config.toml
dataset = "read English sentences (LibriTTS-R)"
time_shift_ms = 50
hop_length = 160
encoder_depths = [3, 3, 3, 3]
encoder_kernel_size = 11
decoder_inner_norm = false
decoder_prefix_bidirectional = true
decoder_connector = "linear"
grad_clip = 5.0
final_lr_fraction = 0
Rows from block 3 of the text decoder, named by matrix and row number. Rows with one number belong to one attention dimension. Each number is 128 + 24 x the weight over its row's rms, rounded and kept within 0 to 255. All counts start at 0. After the name is the row's rms in percent of the matrix's.
# v: attention query, key and value (stacked) (decoder.blocks.3.attn.qkv.weight, 384x128, the v third), inputs 0-127
# proj: attention output (decoder.blocks.3.attn.proj.weight, 128x128, transposed), outputs 0-127
v.29 103 [108 105 126 121  91 139 152 122 121  77 129 132 120 119  76 143 124  95 140 142 145 144 179 127  96 136 123 132 120 121 138 185 146 121 152 141 159 143 129 138 116 150  91 163 114 105 138 116 106 115 170  92 128 116 116 127 120 129  77 128  94 132 174 128  83 105 113 138 122 105 123  72 126 159 173 151 149 100 166 126 108 117 152  88 127 121 137 144 128  89 136 144 108 128 143 154 112 100  69 130 108  99 143 156 115 141  92  95 100 127 119 159 135 118 146 124 148 136 130 117 122 186 129 122 138 162  93 170]
v.30 091 [117 109 105 148  94 161 120  61 123 125 101 144 150 129 165 112 108 119 120 127 119 122 120 142 170 122 117 155 100 121 126 118 145 133 161 132 135 154 121 118 140 149 124 136 119 113  89 109 176 183 135 106 130 145 107 164 125 110 150 136 112 162 111 104 138 165 164 163 158 129 100 150 185 143 104 121 123 118 111 117  75 112 145 175 146 123  86 162 127 121 104 138 138 133  76 144 147 120 146 114 126  95 126 153 110 110 123 155 112 128 125 152 125 126 131 151  48 104  95 125  90 136 105 167 131 155 145 110]
v.31 099 [141 161 103 110 169 139 118 133 140 115 123 125 165 111 166 124 143 189 133 183 148 142 146 119 142 130 128 107 134 126 132 112  97 135 132 147 146 107  95 147 100  96 131 112 143 147 158  98 105 112 117  98 157 119 110 106 131  97 109 115 118 153 136  43 130 116 156 139 115 101 128 132 115 128 128 113 166 150 160 168 125 150 106 114  93 169 121 128 119 140 130 151 154  88 140  51 125 120 139 137 158 122 171 159 130 141 147 136 121 101  81 149 131 182 120 138 135 105 131 104 169 111 124 133 127 114 147  96]
v.32 116 [121 114 123 125 104  87 127 144 142 135  92 108 105 154 134 164 117 120 130 100 172 113 132 133 116  81 156 128  79 147  85 145 148 110 173 146 147 137 142 113 130 153 141 129 142 134 192 133 135 137 155 131  86  85 146 124 133 147 155 140  96  98 141 197  85 117 109 124  92 158 118 148 114 170 119 139 133 140 110  94 109 122 134 153 131 114 130 109 139 104 107 134 123 133 108 131  74 188 147 137 130 141 131 132 126 138 142  79 141 166  88 132 163 140 136 108 128 134 151 148 160 146 146  78 117 107 128 106]
v.33 105 [111 124 116 137 119 112 140 150 141 110 120  83 143 107 133 133 129 113 160  82 160 150 124 135 151 119 158 155  79 110 160 134 148 156  70 116 144 130 122 102 145 161 110 127 118 103 161 117 121 169 130 101 116 160 137 162 160 132 185 161 111 105 114 138 129 144 116 124 134 144 182 108 129 139 133 113 141 142 140 127 116 139 120 168 105 108 121 112 140 119 182 138 161 173 151 119  67 130 131 138 169 148 152 171 124 105 139 119 131 194 118 128 105  99 108 151 119 169 120 134 111 107 131 153 121  79 140 109]
v.34 107 [130 100 154 153 116  90 137 129  96  99 159 112 154 131 142 135 113 112 127 149 112 136 143 135 158 146 136  66 114 156 137  86 118 156 154 121 145 111 139 158 118 113 164 126 109 151 109  88 133  99 129 166 134 128 107 118 132 111 109  79 120 135 111 116 152 103 122  59 113 106 118 158 109 158 118 123  91 153  90 170 148 136 147 134 123  88 125 140 133 129  98 145 120 107  85 137 111  90 157 108 148  99 138  93 131 162 181 107 127 147  89 117 109 134 128 177 131 167 168 131 134 116 120 167 148 112 164 120]
v.35 126 [123 129 142 179 111 130 117 148 107 149 120  92 155 132 160 135 125  98 139 109 125 151 164 123 127 128 159 118 135 101 111 126 150  95 186 124 166 142 124 145 112 107 156 189 140 165 113 186  99 119 184 167 113 123 111 159 137 101  96 132 128 131 149 144 112 150 129 137 114 124 147 140 175 105 107 167 110 126 145 145 125 139  80 101 146  58 136 132 165 102 175 131  87 106 101 153 138 146 140 115 130 167 105 144 113  85 145 123 110 124 116 128 119 140 126 122 127 143 154 120  91 162 137 136 113 114 122 125]
v.36 105 [ 54 138 167 162 123 157  93 123  98 144 142  80 160 126 133 148 139  93 118 116 156 121 156  96 166 132 117 140 118 146 121 131 136 132 166 122 129  86 123 116  87  64 104 106 134 146 135 127 131 129 157 131 136 104 103  70 130 116 117 108 135 117 130 112 149 158 111 135  81  92 161 114 109 110 100 141 130 137 142 162 102 119 148 133 159 130  92 118 132  95 173 141  98 126 107 158 124  96 122 118 136  86 148 129 106 144 150 147 158 144 147 138 155 114 123 144 123 133 107 115  53 145 142 128 134 129  99 111]
v.37 119 [130 153 150 156 101 125 119 120 127 107 120 168 116 140  67 160 148 149 144  71 132 157 133 147 117 153 154 120 131 122 124 116 173 151 141 127 160 102 130 111  95 119 140 107 151 135 132 157 156 143 107 140 123  59 154 121 134 149 130  81 141 119 129  89 112 132 119 181  95 153 133  79 153 128 137 133 115 108  61 152 126 162 124 154 133 169 100 110 124 119 109 113 105 138 106 157 165 154 144 146 110  82 141  96 104 105 131 146  93 117 103 123 152 159 114 127 137 106  94  86 131 134 127 142 149 107 134 117]
v.38 135 [137  83 159 104 148 136 195 136 132 110 126 133 142 131 115 202 115 131 135 127 155 104 111 153 122 134  97 154 129 126 131 111 136 152  96 111 129 139 190  84 152 172 130 114 135  79 150  98 104 117 102 121 130 187 100 135 126 135 129 128 143 101 115 168 139 101 140  97 143 134 141 148 124 119 106 107 122 126 133 133 149 156 138 139 122 134  92 139  98 136 163 161 153 112  86 106 114 124 176 157 143 130 144 144 151  93 161 133 113 133  81 117 150 143 137 143 158 118 125  93 115 109 111 161 105 107 155  88]
v.39 117 [154 142 158 147 114 116 133 111 136 110 153 163 177 103 170 121 134 134 140 159  69 118 142 136 167 177 143  74  79  78 123 136 159 126 156 127  94 106 117  89 111 136 144 122 131 104 117 113 107 118 104 113 120 151 132 124 123 110 166 109 158 133  99 102 125 123 135 136 168 119  75 101 150 121 122  93 126 139 129 121 126 113 157 124  88 130 143 115  73 127 161 131 124 158 156 104 153 149 190 114 144 114 138 121 122 118 180 144 122 131 132  90 118 145 136 159 100  97 111 101 160 136 143 130 123 145 108 111]
v.40 116 [135 136 155 153 105 125 103 109  98 143 151 129 127 117 149 162 124 128 137 144 103 139 163 141 104 109 115 137 113 113 105 137 154 110 104 132 152  95 119 103 174 118 134  95 155 179 126 131 108 114 162 155 135  96 141 131 139  83  87 160  54 124  64 146 114 171 166 154 161 100 123 132 106 117 151  84 144 136 102 169 126 107 145 104 111 133 112 116 115 100 105 126 136 130 108 127 156 120 106 104 108 130 122 170 106  92  99  91 131 121 147  90 129 121 142 118 145 131 190 114 121 106 147 100 149 106 102 131]
v.41 117 [135 112 106 144 117 114 112 152 127 102 123 119  90 148 129  88 118 122 165 125 115 127 154 103  77 173 121 161 145 134 125  90 102 149 164 129 119 152 115 148 108 142 132 119 178 136 113 101 145 156 133 105 135 141 164 158 142 103 101 175 119 106 151  72 163 159 115 142 136 142 127 136 152  93 144 133 133 140 146 114 139 179  93 119 126 113 166 168 128 175 121 106 165 136 142 131 108 136 129 146 115 166 149 120 128  63 111 118 160 161  95  93 130 128  64 103 112 136 101 134 138 123 125 108 121 100 109 116]
v.42 120 [ 84 197 161 132 122 136 140 132 110 135  81 123 121 101 138 132 150 116 107 143 149 125 190 134 148 106 136 140  91 156 134  79 117 125 165 112  96 151  93 191 135 152 137 113 142 156 103 127 143 149 138 167 144 124 133  87 131 126 156 110 155 124 114 173 164 135 121 136  68 109 100 169 133 108 143 155  98 157 108 145  87 127 152 113 144 149  88 112  84 129 102 125 146 111 109 150 130 113 161 168 136 129 136 125 108 141 128 105 101 113 126 117 152 130 151 138 131 157  94 132  93 110 115 127 141 121 132 137]
v.43 115 [145 137 112 107 117 144 103 129 163 159 129 110 166 147 113 125 147 147 123 138 130 177 110 102 119 165 108 152 156 159 161 171 127 125 130 151 122 110 131 144 127 108 136 129 141 162 143 172 130 127  80 117  91 117 132 129  87 144 150 138 140 161 138 164 136 123 118 146 166 120 126 136 155 112 147 113 113 143  94 100 159 118 124  77 164  98 152 121 153 111 137 181 108  74 153 137 133 134 127 166 155 114 106 171 183 117 136 142  87 130 115 106 138 118 132 159 173 163 136 149  81 128 118  97  89 133 147 156]
v.44 114 [ 99  98 140 134 136 129 115 128 153 120 149 129 102 150 137 138 140 112 134  98 110 166 126  98 160 159 109 143 128 162 100 136 128 137 126 158 110 143 124 102 156  85 171 164 100 131 102 100 153 102 149 168 120 130 147 150 170 153 120 131  86 170 136 154 134 109 134 118 137 132 181 156 129 154 128 145  96 117 107 120 124 139 130 117 125 121 153 139 152 118  93 100 120 150 111 109 149 138 173 136 125 109 140 125 115 120 139 163 212 127  85 107  94  92  83 137 121 193 133 135 141  79 132 125 163 121 121 152]
v.45 125 [115  96 104 126 139  88 106 171 127 118 116 115 171 114 105 186 126  99 144 157 114 134 143 154 134  95 119 118 131 113 160 146 125  95  95 109 127 124  93 187  77 146 119 109 144  95 137 126  89 134 117  97 137 153 162 151 110 113 132 159  94 142 146 115 112 129 122 132 123 148 107 142 140 109 166 119 152  96 125 101 169 136 119 138 159 106 142 143 148 170 175 121 133 105 117 151 144 121 177 141 132 123 105 109 135 100  82  71  91 149 123 103  86 126 129 140 166 162 101 150 141 143 139 104 138 119 150 132]
v.46 115 [ 97  99 136 118 186 160 164 159 112  92 148 104 157 175 131 157 126 131 109 130 109 138 151 143 118 125 120 108  99  68 135 149 119 144  93 113 143 145 154 128 184 141  61  97  79  89 133 126 107 145 122 128 123 152 103 135 131 158 134 147  70 112 120 106 115 147  85 145 119 176 126 138  79 145 114 139 134 127 140 135 188 117 175  87 165 131 147 137 119 131 108 126 130 145 111 140 133 161 110 121 114 118 122 158 129 114 118 132 127 105 145 107 172 132 134 138 122 103 136  86 142 134 137 119 128 125 114 131]
v.47 125 [149  73 105 141 114 140 163 141 132 165  94 132 103 127 128 123  80 136  82 121 166 160 126 100 154 144 131 108 112 135 153 112 109  96 135 155 135  99 103 157 120  83 118 102 136  88 104 179 140 134 157 113 160 110 100 111 166 129 117 135 163 156 136 168 114 133 132  97 102 132 138 106 153 158 123 156 122 148 155 124 132 107 117 103 100 140 126 134 132 141 163  89  78  99 143 164 160 103 118 125 120 144 121 115 139 112 146 139 141  58 140 109 112 143 144 179 121 152 120 139 134 120 115 159 121  85 123 162]
v.48 119 [ 92 128 105 126 141 134 132 115 125 127 158 108 133 117 153 152 120 108 131 134 139  84 128 128 159 121 113 121 145 126 108 144 137 136 127 113 124 142 107  80 125 115 132 134 111  85 162 159 100 102 150 109 142 125 157  69  85  91 132 125 138 114 154 144 123  90 126 146 117 152 113 104 123 130 116  81 133 149 125 145 102 122 146  99 129 197 137  96 144 143 182 105 126 129 147 148  86 137 110  96 119 132 142 149 160 150  95 174 119 122 137 147  96 146 125 183 126 164 122 177  52 155 142 149 101 115 102 115]
v.49 111 [150 151 125 163 147 105 135 177  96  65 144 133 169  89 139 148 133 152 148 177 102 159 121  85 167 170 136 104  96 135 132 137 122  86 123  89 109 121 112 141 145 123 118 133 138 147 102 162 110 128 137 115 110 172 154 116 109 134 118 144 121 131 120 108 111 119 114 166 104 141 117 120 136  60 156 120 157 125 156 126  90 113 140 145  86 128 110 147 138 143 139 137 163 115  91 111 126 128 130 168 138 130 132 136 155 100 110 108 118  97  78 142 129 149 119 124 117 125 107 105 173  89  86 108 126  99 124 154]
v.50 113 [128 166 121 147  87 159 102  93 141 147 143 130 126 163 117 141 131 140 138 121 126 104 157 153 139  99 140 145 113 138 126 131 135 135 131 174 134 146 154 149 123 142 151  87 136 150 124 151  90 117 117 132 117 160 173 172  84  99 159 124 140 154 111 129  98 148 122 106 145 131 132 113 128 137 146 103 141 148 127 110  94 102 186 129 105 139 158 121 203 116 135 122  91 106 156 135 118 143 102 157 111 119 148 128  85  99 139 110 127 129 162 125 164 152 110 170  94 103 136  86 108 183 119  98 109 153 148 173]
v.51 114 [177 122 161 150 146 141 118 141 122 165 132 146 121 137 134 132 168 111 112 148 113 120 124 150 107  94 139 105 119 118 134 122  90 100 180 134 168 162 150 143 142 122 165 111  99 158  82 121 103 127 105 139  95 107  97 158 131 121 156 163 132 165 117 101 125 186 106 140 102  91 123 130 102 107  90 131  92 138 129 151 143 147  96 115 105 119 115 160 158 124 104  84 128 145 139 119 153 112 135  80 154 138 123 117 103 144  97 146 111 154 128 140 128 128 125 128 152 129 163 158  82 116 193 154 144 137 147  87]
v.52 102 [181 112 163 116 128 120 167 105 111  96 105 100 119 111  92 108  92 134 131 119 176 103 114 104 134 122 111 171 117 124 149 132 138 149 134  38 128 144 154 139 105  97 189 163 114 157 104 121 158 156 137 157 143 121 138  97 125 164 119  93 134 164 134 128 126 124 141 146 134  93 123  98 135 146 139 134 149 159  90  93 127 122  99 114 121 130 130  99 164 146 167 108 117  99 154 158 116 123 100 125 132 148 108 115 101 122 180  90 126 150 131 136 142 117  90 109 148 135 110 105 117 138 137 134 134  87 108 109]
v.53 109 [148 104 156 123 120 133 126  96 106  93 172 154 102 132 111 101 104 170 160 117  97 101  68  72 112 135 118  89 126 116 160 131 185 143 144 158 108 135 157 137  75 100 132 164 149 128 104 116 135 122  97 131 104 124 182 150 157 147  91 119 117 115 164 135  93 131  96 157 140 155 147 105 120 108 117 124 126 101 113  92 101 142 152 131 139 134 147 149 129 137 150 134 124 151 133 131 124 140 171 127 133 130 119  93  86  76 133 171 138 129  93 113 122 121 104 135 149 146 131 118 127 158  87 125 140 121 105 151]
v.54 113 [172 141 145  70 130 159 120 160 136  73 117 111 147  69 179 153 133  94 155 141 132 115 105 115 121 130 129 123 138 124 134 133 153 128 103 145 167 113 123 116 116 154 143 164 128  92 127 107 161 154 143  83  97 142 116  95 130 128 138 128 114 114 150 124 116 102 113 130 164 156 156  89 107 125 136 146 100 120 154 140  98 128 111 143  62 138 151  54 125 102 161 114 167 132 147 135 139 157  99 102 135 122 144 166 162 135 115 142 149 138 121 127  95 124 139 127 179  81 125 135 140 116 131 143 122 135 136 110]
v.55 097 [109 117 107 126 120 116 170  98 175 137 150 116 132 131 146 111 117 142 106 125  84 135 174 153 118 140 101 108 152 133 146 149 174 122 101 128 115 182 150 123 122 147 118 141 111 125 136 146  70 115 156 135  96 128 187 148 140 153 160 151 114 168 123 104  89 133 115 126 159 127 196 154 150 149 130 107 130 173 107 119 106 142  85  92  69 128 126 112 118 112 114 124 170 117  92 158 125 124 168 103 121 100 115 144 124 108 135 138  98 126 144 107  94 137 140 149 103 131 131  77 104 124 129 112 128 121 107 111]
proj.29 098 [157 154 116 141 131 147  90 167 120 162 119 121 121 125 135 142 120 121  95  95 120 120 119 129 124 131 111 131 120 152 119 126 158 106 148 119 118  97 147 152 137 123 123 116 105 151 160 138 162 158  96 159 123 195 129 116 134 163 144 116 159 143  90 143 149 148 166 114 158 122 153 155  84 140 118 105 162 159  76 139 119  68 116 155 106 130 112 120 176 154 130 138 102  95 123  96 117 136 168 111 153  95 143 128 132 162 163 130 149 107 117  68 138 129 154  87 133 113 154 121  93  91 160 147 114 160 118 117]
proj.30 095 [113 118 125 120 112 105 149 140 130 141 116 135 106 115 128 154 133 119 145 130 110 179 119 137  84 152  97  98 127 106 160 136 113 104 118 105 134 118 128 165 127 125 140  82 159 177 137 133  91 123 158 117 148 131  96 128 125 139 117  76 108 150 140 156 129 100 110  69  88 109 157 120 137 159 140 180 106 148  70 128 127 130  60  99 118 117 162 127 125 179 138 139 105 128 134 137  96 144 121 141 140 123 122 112  94 144 125 102 122 154 119 109 152  78 118 132 154 167 158 120 166 109 153 131 102 136  77 111]
proj.31 100 [131 140 126 110 113 147 159  82 146 118 102 108 133 140 101 127 118  72 171 109  97  78 138 102 152 137 144 101 142 156 162 143 165 163 102 147  83 158 134 112 167 132 104 141  92  87 154 148 119 151 121 169 102 143 141 133 132 158  98 154 120 173 110 152 105 133 169 105 181 161 128 160 140 137 135 116 136 123 149 142 129 152 160 134 122 128 154 161 102 130 130 108 185 124 127 180  94 128 108 142 115 120 122 114 136 100 143 121 120 125 173 147 152 111 111 117 124 124 143 113 121 131 123 113 138 108 186 119]
proj.32 131 [170 150 159 153 151 163 148 131 147 123 160 133 153 142 119 104 141  93  88 143 114 152 109 114 172 126 137 147 143  98 127 103 106 158 115  97  96 105 138 107  99  71 101 126 111 142  79 118 128 130 133 127 155 152  73 140 108 149 118 120 153 107 125  91 156 127 150 134 137 101 122 116  99 103 118 110 144 157 137 134 124 139 158 100 148 140 114 105  95 142 146 115 106 111 164 123 145  80  82 106 147  97 139 104 144  86 127 174 113 116 155 145  70 150 142 124 111 146 106 102 133 123  96 161 162 128 140 164]
proj.33 107 [101 171 159 143 127 144 149 108 138 115 129 124 148 133 149 163 107 115  98 136 136 126 149 137 131 140 134 120 148 140 128 138 102 124 187 147 107 160 100 138 157  52 114 111 126 142 110 128 145  72 134 129 146 106  92  82  95 111 104 120 126 113 113 166 131 106 142  98 115 122 110 142  96 145 147 129 125  93  96 113 137 136 143 101 158 121 145  96 127 153  82 115  80 126 139 112 139 148  73  95  84  76 122 141 142 148 122 116 123 113 143 107 140 120 154 131 128 111 103 123 133 135 154 132 162 184 180 163]
proj.34 108 [117 133 138 113 126 129 121 152 182 123 129  98  85 101 104 148 140 151 182 112 155 112  92 145 118 151  93 160 112 133 147 147 146 132 118 135 114 134 102 105 109 131 142 107 136  97 139 137 139 130 124 106 114 140 155 194 130 129 135 141 110 138 147 134 139 130 135 177 134 162 122 123 180 126 109 142 130 119 145 111 137 116 110 128 109 114 158 115 104 116 119  90 141  99 167 120 130 152 144 123 108 157 109 138 146 146 110 164  98  86 121 118 121 164  86  57 130  63 137  89 135 130 117  80  93 136 116 185]
proj.35 159 [119 145 122  76 159 136 122 109 157 152 129 154 107 164  84 126 111 177 134 162 118  86  99 117 161  95 123 153 132 155 130 118 125 165  95 120 121  94 113 103 113 164 150  82 139  95 150 108 160 120 101 123 125 106 157 119 144 172 120 132 111 132 132 130 173 137 148 136 106 140  75 142  78 120 108 119 148 129 121 136 147 100  87 166 141 144 143 138 123 161  66 108 111 147 130 117 146 129 149 130 137 100 172 145 164 140 137 140 141 174 119 104 117 129 111 108 140 102 138 140 156  87 144 110 121 165 146 150]
proj.36 097 [143 127 112  57 134  85 140 137 158 101 121 136  97 150 148 107 123 169 126 108  95 110  69 158 123 129 131 149 103 128 148 158 110 152 122 121 118 127 127 150 132 162 139 100 109  82 118 126 127 132 105 107 127 129 161 179 135 180 130 151  99 141 140 134 145 135 142 156 127 140 111 134 150 146 164 125 167 130 126 119 156 110  90 100  80 106 184 169 124 129  82 118 142 126 149 128 132 156 160 116 141 169 126 140 121 137 141 128 135 134 142  79 146 146 127 130 150  86 140 121 186 100  95  90 140 123 133 131]
proj.37 124 [149  70 151  89 138 136  91 138 122 124 173 106 164 124 118  96 148 173  98 141 129 117 118  94 141 127 110 158 124 110 136 102  96  88 142 125 112 172 121 176 114 130 147 148 116 128 119  90 114  99 130  89 120 167 120 140 131 115 116 142  94 139 120 129 135 115 137  84 152 111 148 162  92 115 123 145 158 155 140  87 127 134 138 100 145 137 139 145 145  96 125 137 151 103 167 112 110 125 142  96 157 198 125 179 145 120 109 130 155 148 163 137 105 108 132 117  96 135 153 157 137 123  84 128  84 149 144 147]
proj.38 149 [130 155 115 149 127 141 112 104 149 103 139 152 116 130 129  61 132 105 112 154 125 183 144 118 140 125 134  91 122 156 110 133 112 134 191 154 105  93 101 124 135 102 158 141 147 201  82 112 142 119 145  77 123  94 136 122 118 134 136 141 138 135 164  88 111 104 134 143  97 121 122 117 147 126 163 145 121 111 104 105 114 124 171 132 186 134 123  93 150 109  82 100  99 126 103 113 156 164 133 102 121 129  93 136 121 145 121 131 149 132 179 151 110 133 108 116 102 116 143 143 148 156 153 104 149 155 115 148]
proj.39 132 [114 113  93  82 157 153 141 122 140 138 103 132  80 136 139 172 160 185 111  93 157 134 132 166 117 118 125 128 145 182 105 112  72 109  92 174 156 124 134 171 131 143 183 118 103 148 159 149 164 128 131 135 128 119 109 117 121 137 100 148 115 130 126 153 115 116 107 103 108 117 158 174 151 101 144 161 110 111 134 119 146 140  89 157 177 134 165 104 155 148 116 133 122 122  99 121 144 126  99 148 115 151 134 159 128 145  74 116 116 160 118 169 136 116 143 110 142 139 140 158 115 111 140 108 121 143 157 127]
proj.40 120 [126 135 152 102 129 122 140 143 150 115 106 163 123 133 118  89 123 173  88 139 152 113 115 122 139 121 158 143 126 126 143 121 111 156 132  99  82 106 124 121  67 184 133 152 121  95 116 146 145 152 117 118 104 147  75 107 132 160 146 110 159 163 168 140 116 133  74 105 108 160 101 116 106 110 108 178  79 136 164 136 155 111 109 144 139 129 116 156 115  83 119 134 143 131 114 110 149 144 159 136 157 158 129  91 169 122 164 175 109 118  77 164 130 115 128  98 116 103 111 125 125 111 128 133 126 146  99 131]
proj.41 119 [159 130 171 110 138 122 158  99 126 149 126 102 175 101 138 124 107 156  80 139 113  83 132 141 149 100 175  96 182 119 106 144 159  84 133  85 153 139 120  93 135 120 121 161 101 117 150 139 131 132 116 166 115 123 113  64 124 134 127  87 154 128  92 165 127 151 173 131 130 118  82 130  83 152  99  94 154 132 132 120 126  93 126 141 144 133  94 115 117 118 132 149 119 111 118 129 136 126 109 107 119 104 130 170 120 163 113  90 114 122 130 154 133 111 159 146 131 137 159 145  98 137 142 184 138 134 150 140]
proj.42 129 [188  67 118 149 142 124 136 113 158 120 162 117 164 124 134  86 124 142 149 100 107 148  31 137  85 142 121 110 134 100 166 148 117 140  94 118 109 121 157  93 124 122  94 122 114 120 129 133  91  87 151 106 139 157 140 170 135 149 136 119  96 107 142  85 115 115 120 128 169 190 172 104 131 136 137 103 135 156 113 132 142 138 120  91 106 110 138 159 146 130 155 156 132 136 118 147 138 111 106 106 141 138 122 103 120 104 153 149 160 146 140 126 121 130 117 124 138 119 113 106 146 161 110 138 120 103 140  98]
proj.43 119 [114 114 125 150 124  98 135 144 106  82 155 138  65 152 121 130  85 107 189 154 150  89 120 122 149 140 126 148 124  73 168 108 153 117 112 133 139 122 122 102 152 162  70  92 143 116 133  91 137 158 129 146 114 142 114 122 152 107  67 113 110 130 140 123 177 122 133 141  82 126 107 129 121 114 117 147  86 161 141 145 112 151 111 107 114 140 132 132 107 159 116  97 136 147 127 138 115  94 142 114  79  90 153  97 118 170 143 125 157 114 139 127 144 146  92 128 105 121 127 111 156 119 154 145 161 137 133 156]
proj.44 120 [166 141 152 136 144 102 120 148 118 153 162 114 176 123  99 144 112 145 125 143 115  94 132 121 136 106 141 127 147 106 128 112 121 128 149 113 130 157 133 150  88 151 109 127 132 107 148 149 171 151 120  98  94 137 140  97  96 120 116 145 154  90 126 122 137 128 121 112 146 104  77 118 154  81  90 101 159 132 119  99 119 121 150 161 108 103 127  85  98 151 125 123 164  75 157 126 114 129 109 135 138 127 123 139 155 151 128 123  52  78 147 137 132 148 145 138  80 108 149  99  78 169 116 140 116 156 138 179]
proj.45 127 [119 170 146 139 120 151 122 106 151 105 134 150  66 160 158  61 133 131 108 171 142 107 136  92  99 138 159 130 168 120 102 121 142 149 144 134 150 110 132  86 180 149 101 134  94 129 136 100  97 119 124 164 143 118  65 117 139 104 118  93 136 159 116 141 176 163 109 132 125 126 120 119  81 138  85 116 107 154 124 156 140 128 135 113 103 142 119 130 138 107  86 132 129 152 150 112 152 120 108 122 124  96 168 117 141 156 172 159 163 124 119 127 174 150 127 108 118 146 122 132 127 144 141 162 135 116 102 138]
proj.46 117 [132 172 104 158  85 119  97 139 155 165 100 139 114  86 112 119 120 107 131 186 159 148 144 113 147 110 152 153 130 153 109 147 139 133 139 140  98 109 105 147 130 146 168 157 136 182 115 131 139 122 114 139 137 113 131 110 127 110 113  92 170 155 121 137  89  84 117 145 159 109 139 130 176 148 141 110 109 103 157 113 106 143 139 149  82 137 108 110 161 125 134  94 125 164 122 135 119 106 166 133 129 138  93  89 130 157 148 104 105 141 126 181  99  87 131 108 151 173 120 162 122 111 157 135  97 146  95 138]
proj.47 125 [137 126 121 139 141 130  95 111 132 141 156 107 132 167 115 124 161 144 166 107  91  84 127 149 128  93  98 142 147 126 132 141 147 145  97 111 150 141 126 115 123 156 124 107 138 123 160 107  63 134 118 127 121 113 196 150 113 144 107 103  97 136 142  81 149 139 143 104 147 170 122 134 130 123  82 101 133 111  75 141  91 172 117 136 140 112 129 109 123 126  98 175 138 139 118 114 100 166 193 159 148 126 162 124 109 143 135 141 158 194 140 115 130 153 125  96 126 122 155 110 129 130 116  97 124 170 141 125]
proj.48 126 [162 103 168 124 151 145  97 118 128  91 118 137 129 117 129 123 112 169 133 107 134 165 121 125  89 140 171 108 148 145 161 134 103  88 123 123 139 128 131 151 105 129 141 124 157 150 112  97 122 145  99 136 143 154  82 117 142 194 156 140 110 130  70  89 100 129 160 114 126 111 152  99 123 139 124 159 118 130 190  75 135 123 111 138 103 115 109 141 106 112 129  97  95 111  94 120 165 136 161 126 168  88 152 109 108 125 136 112 135 153 121  99 114 120 112 119 155 106 144 109 195 114 110 118 131  92 142 142]
proj.49 112 [ 97 145  87 121 123 141 120 102 127 141  90 161  80 168 112 111 150 108 108 115 171  65 137 165  94 145 121 118 134 162 112 151  82 175 110 152 136 114 125 139 131 115 134 141  92 119 164  87 117 136 114 177 109 106 102 113 161 141 135 112 114 113 178 121 151 129 103 101 139 113 128 104  96 162 112 129 115 147  86 117 124 124  93 115 120  93 175  99 111 142  99 144 113 130 139 162 187 126 141 108  87 106 149 139 131 125 156 161 121 153 142 133 108 154 138 153 114 132 138 154 135 136 153 132 123 115 149 105]
proj.50 105 [139  75 141 129 135 154 131 141  98 150 115 157 135  82 151 100 123 112 139 109 157 153 132 138 140 151 138 131 154 159 120 130 132 134 107 101 119 103 124 104 132 103 173 158 118 143 110 156 148 102 121 142 174  85  86  73 164 150 102 118 122 127 122 150 156 105 109 101 148 137 169 137 134 107 135 124 135 130 109 135 173 116 102 147 173 124  93 163  96 114 141 112 169 121 125 146 159 120 141 120 129 111  74 137 105 177 113 111 157 128 144 160  84 137 116 102 167 170 114 149 119  99 172 118 141 122 115  93]
proj.51 113 [ 95 119 105 104 117  88  92 150 126  91 154 125 122 120 165 141  92 137 133  82  80 125 110 181 105 135 129 150 155 127 126 117 139 136 110  86 108 169 139 124 150 141 128 154 153 138 161 106 162 111 112 119 159 141 111 134 107  82  84 127 117  71 161 130 131  99 141 116 134 135 159 124 160 122 140 140 146 152 143  88 140 139 118 139 152  94 122 145  84 115 132 157 143 156  90 131 114 148 124 167 125 126 116 116 183 107 129 123 130 130 114  79  99 138 161 130 122 125 117  90 157 145  85  85 102 123 142 159]
proj.52 100 [ 97 118 129 130 101 126  67 130 127 139 164 145 128 129 152 136 142 138 141 165  87 135 185 149  96 134 115 117 180 156 124 123 104 110 113 179 153 155 143 110 130 130  57 126 145 125 147 110  96 121 110  85  76 130 140 136 155 103 144 144 134  99 106 131 118 139 126  92 110 144 135 121 159 121 124 136 131 125 145 151 133 156 142 160 149 123 136 114 123  85 126  99 148 119 131  91 107 134 172 109 108 163 150 140 179 142 100 165 143 148 153 144 101 123 114 150 143 150 177 159 142  85 167 134 123 130 152 121]
proj.53 107 [ 98 144 147 125 163 131 112 133 119 140  90  99 163 126 139 152 152  92 119 113 161 129 162 159 124 148 110 153 102 151 119 116  94  96 144 140 132  93 105 160 138  86 104 116 123 154 133 149 101  96 191 110 132 107  80  89 123 135 143 124 164 135 115 139 141 144 159  62 101  78 138 101 143 134 148 144 106  96 145 145 126 166 133 114 111 137 137 108 129 131  94 150  68 149 107 115  95 146 113 135 113 118 151 125 166 133  89 163 128 162 146 134 117 142 130 141 155 136 135 110 125 144 144 185 111 146 151 110]
proj.54 113 [116 120 137 160 143  85 157  99  92 183 148 144 115 178 112 115 112 155 122 110 122 150 161 119 104  93 164 155 166 110 123 100  91 144 133 119  95 133 106 151 144 115 137 109 152 184 121 130 114 112 118 120 136 166 118 127 108 147 166  99 141 157  90 124 114 158 117 107 145  98 107 127 120 156 121  96 108 146 136  94 154 116 126 156 167 144  95 154 136 151  81 108 104 137 110 104 129 116 146 158 140 126 166 101 169 120 161 125 134 113 144 140 132 150 102 111 116 183  99 127 174  82 137 107 115 140 122 140]
proj.55 095 [109 135 155 136 189 152 122 145  79 115 125 136 128 132  87 148 141 112 140 144 148 132 112 103 131 132 146 175  80 147 118 121  81 139 131 131 134 132 135 111 113 119 161 138 148 137 119 111 147 134  97 130 154 129  71  79 113 113 137 168 120  75 121 136 180 127 135 113 123 138  98 156 107  69 111 130 130  86 152 108 144 116 153 137 123 123 118 145  93 149 106 101 107 181 142  78 164 134 104 169 142 127  98 145 113 130 109 114 160 134 125 133 153 151 101 135 187 147 138 139 161 127 133 105 134 111 148 146]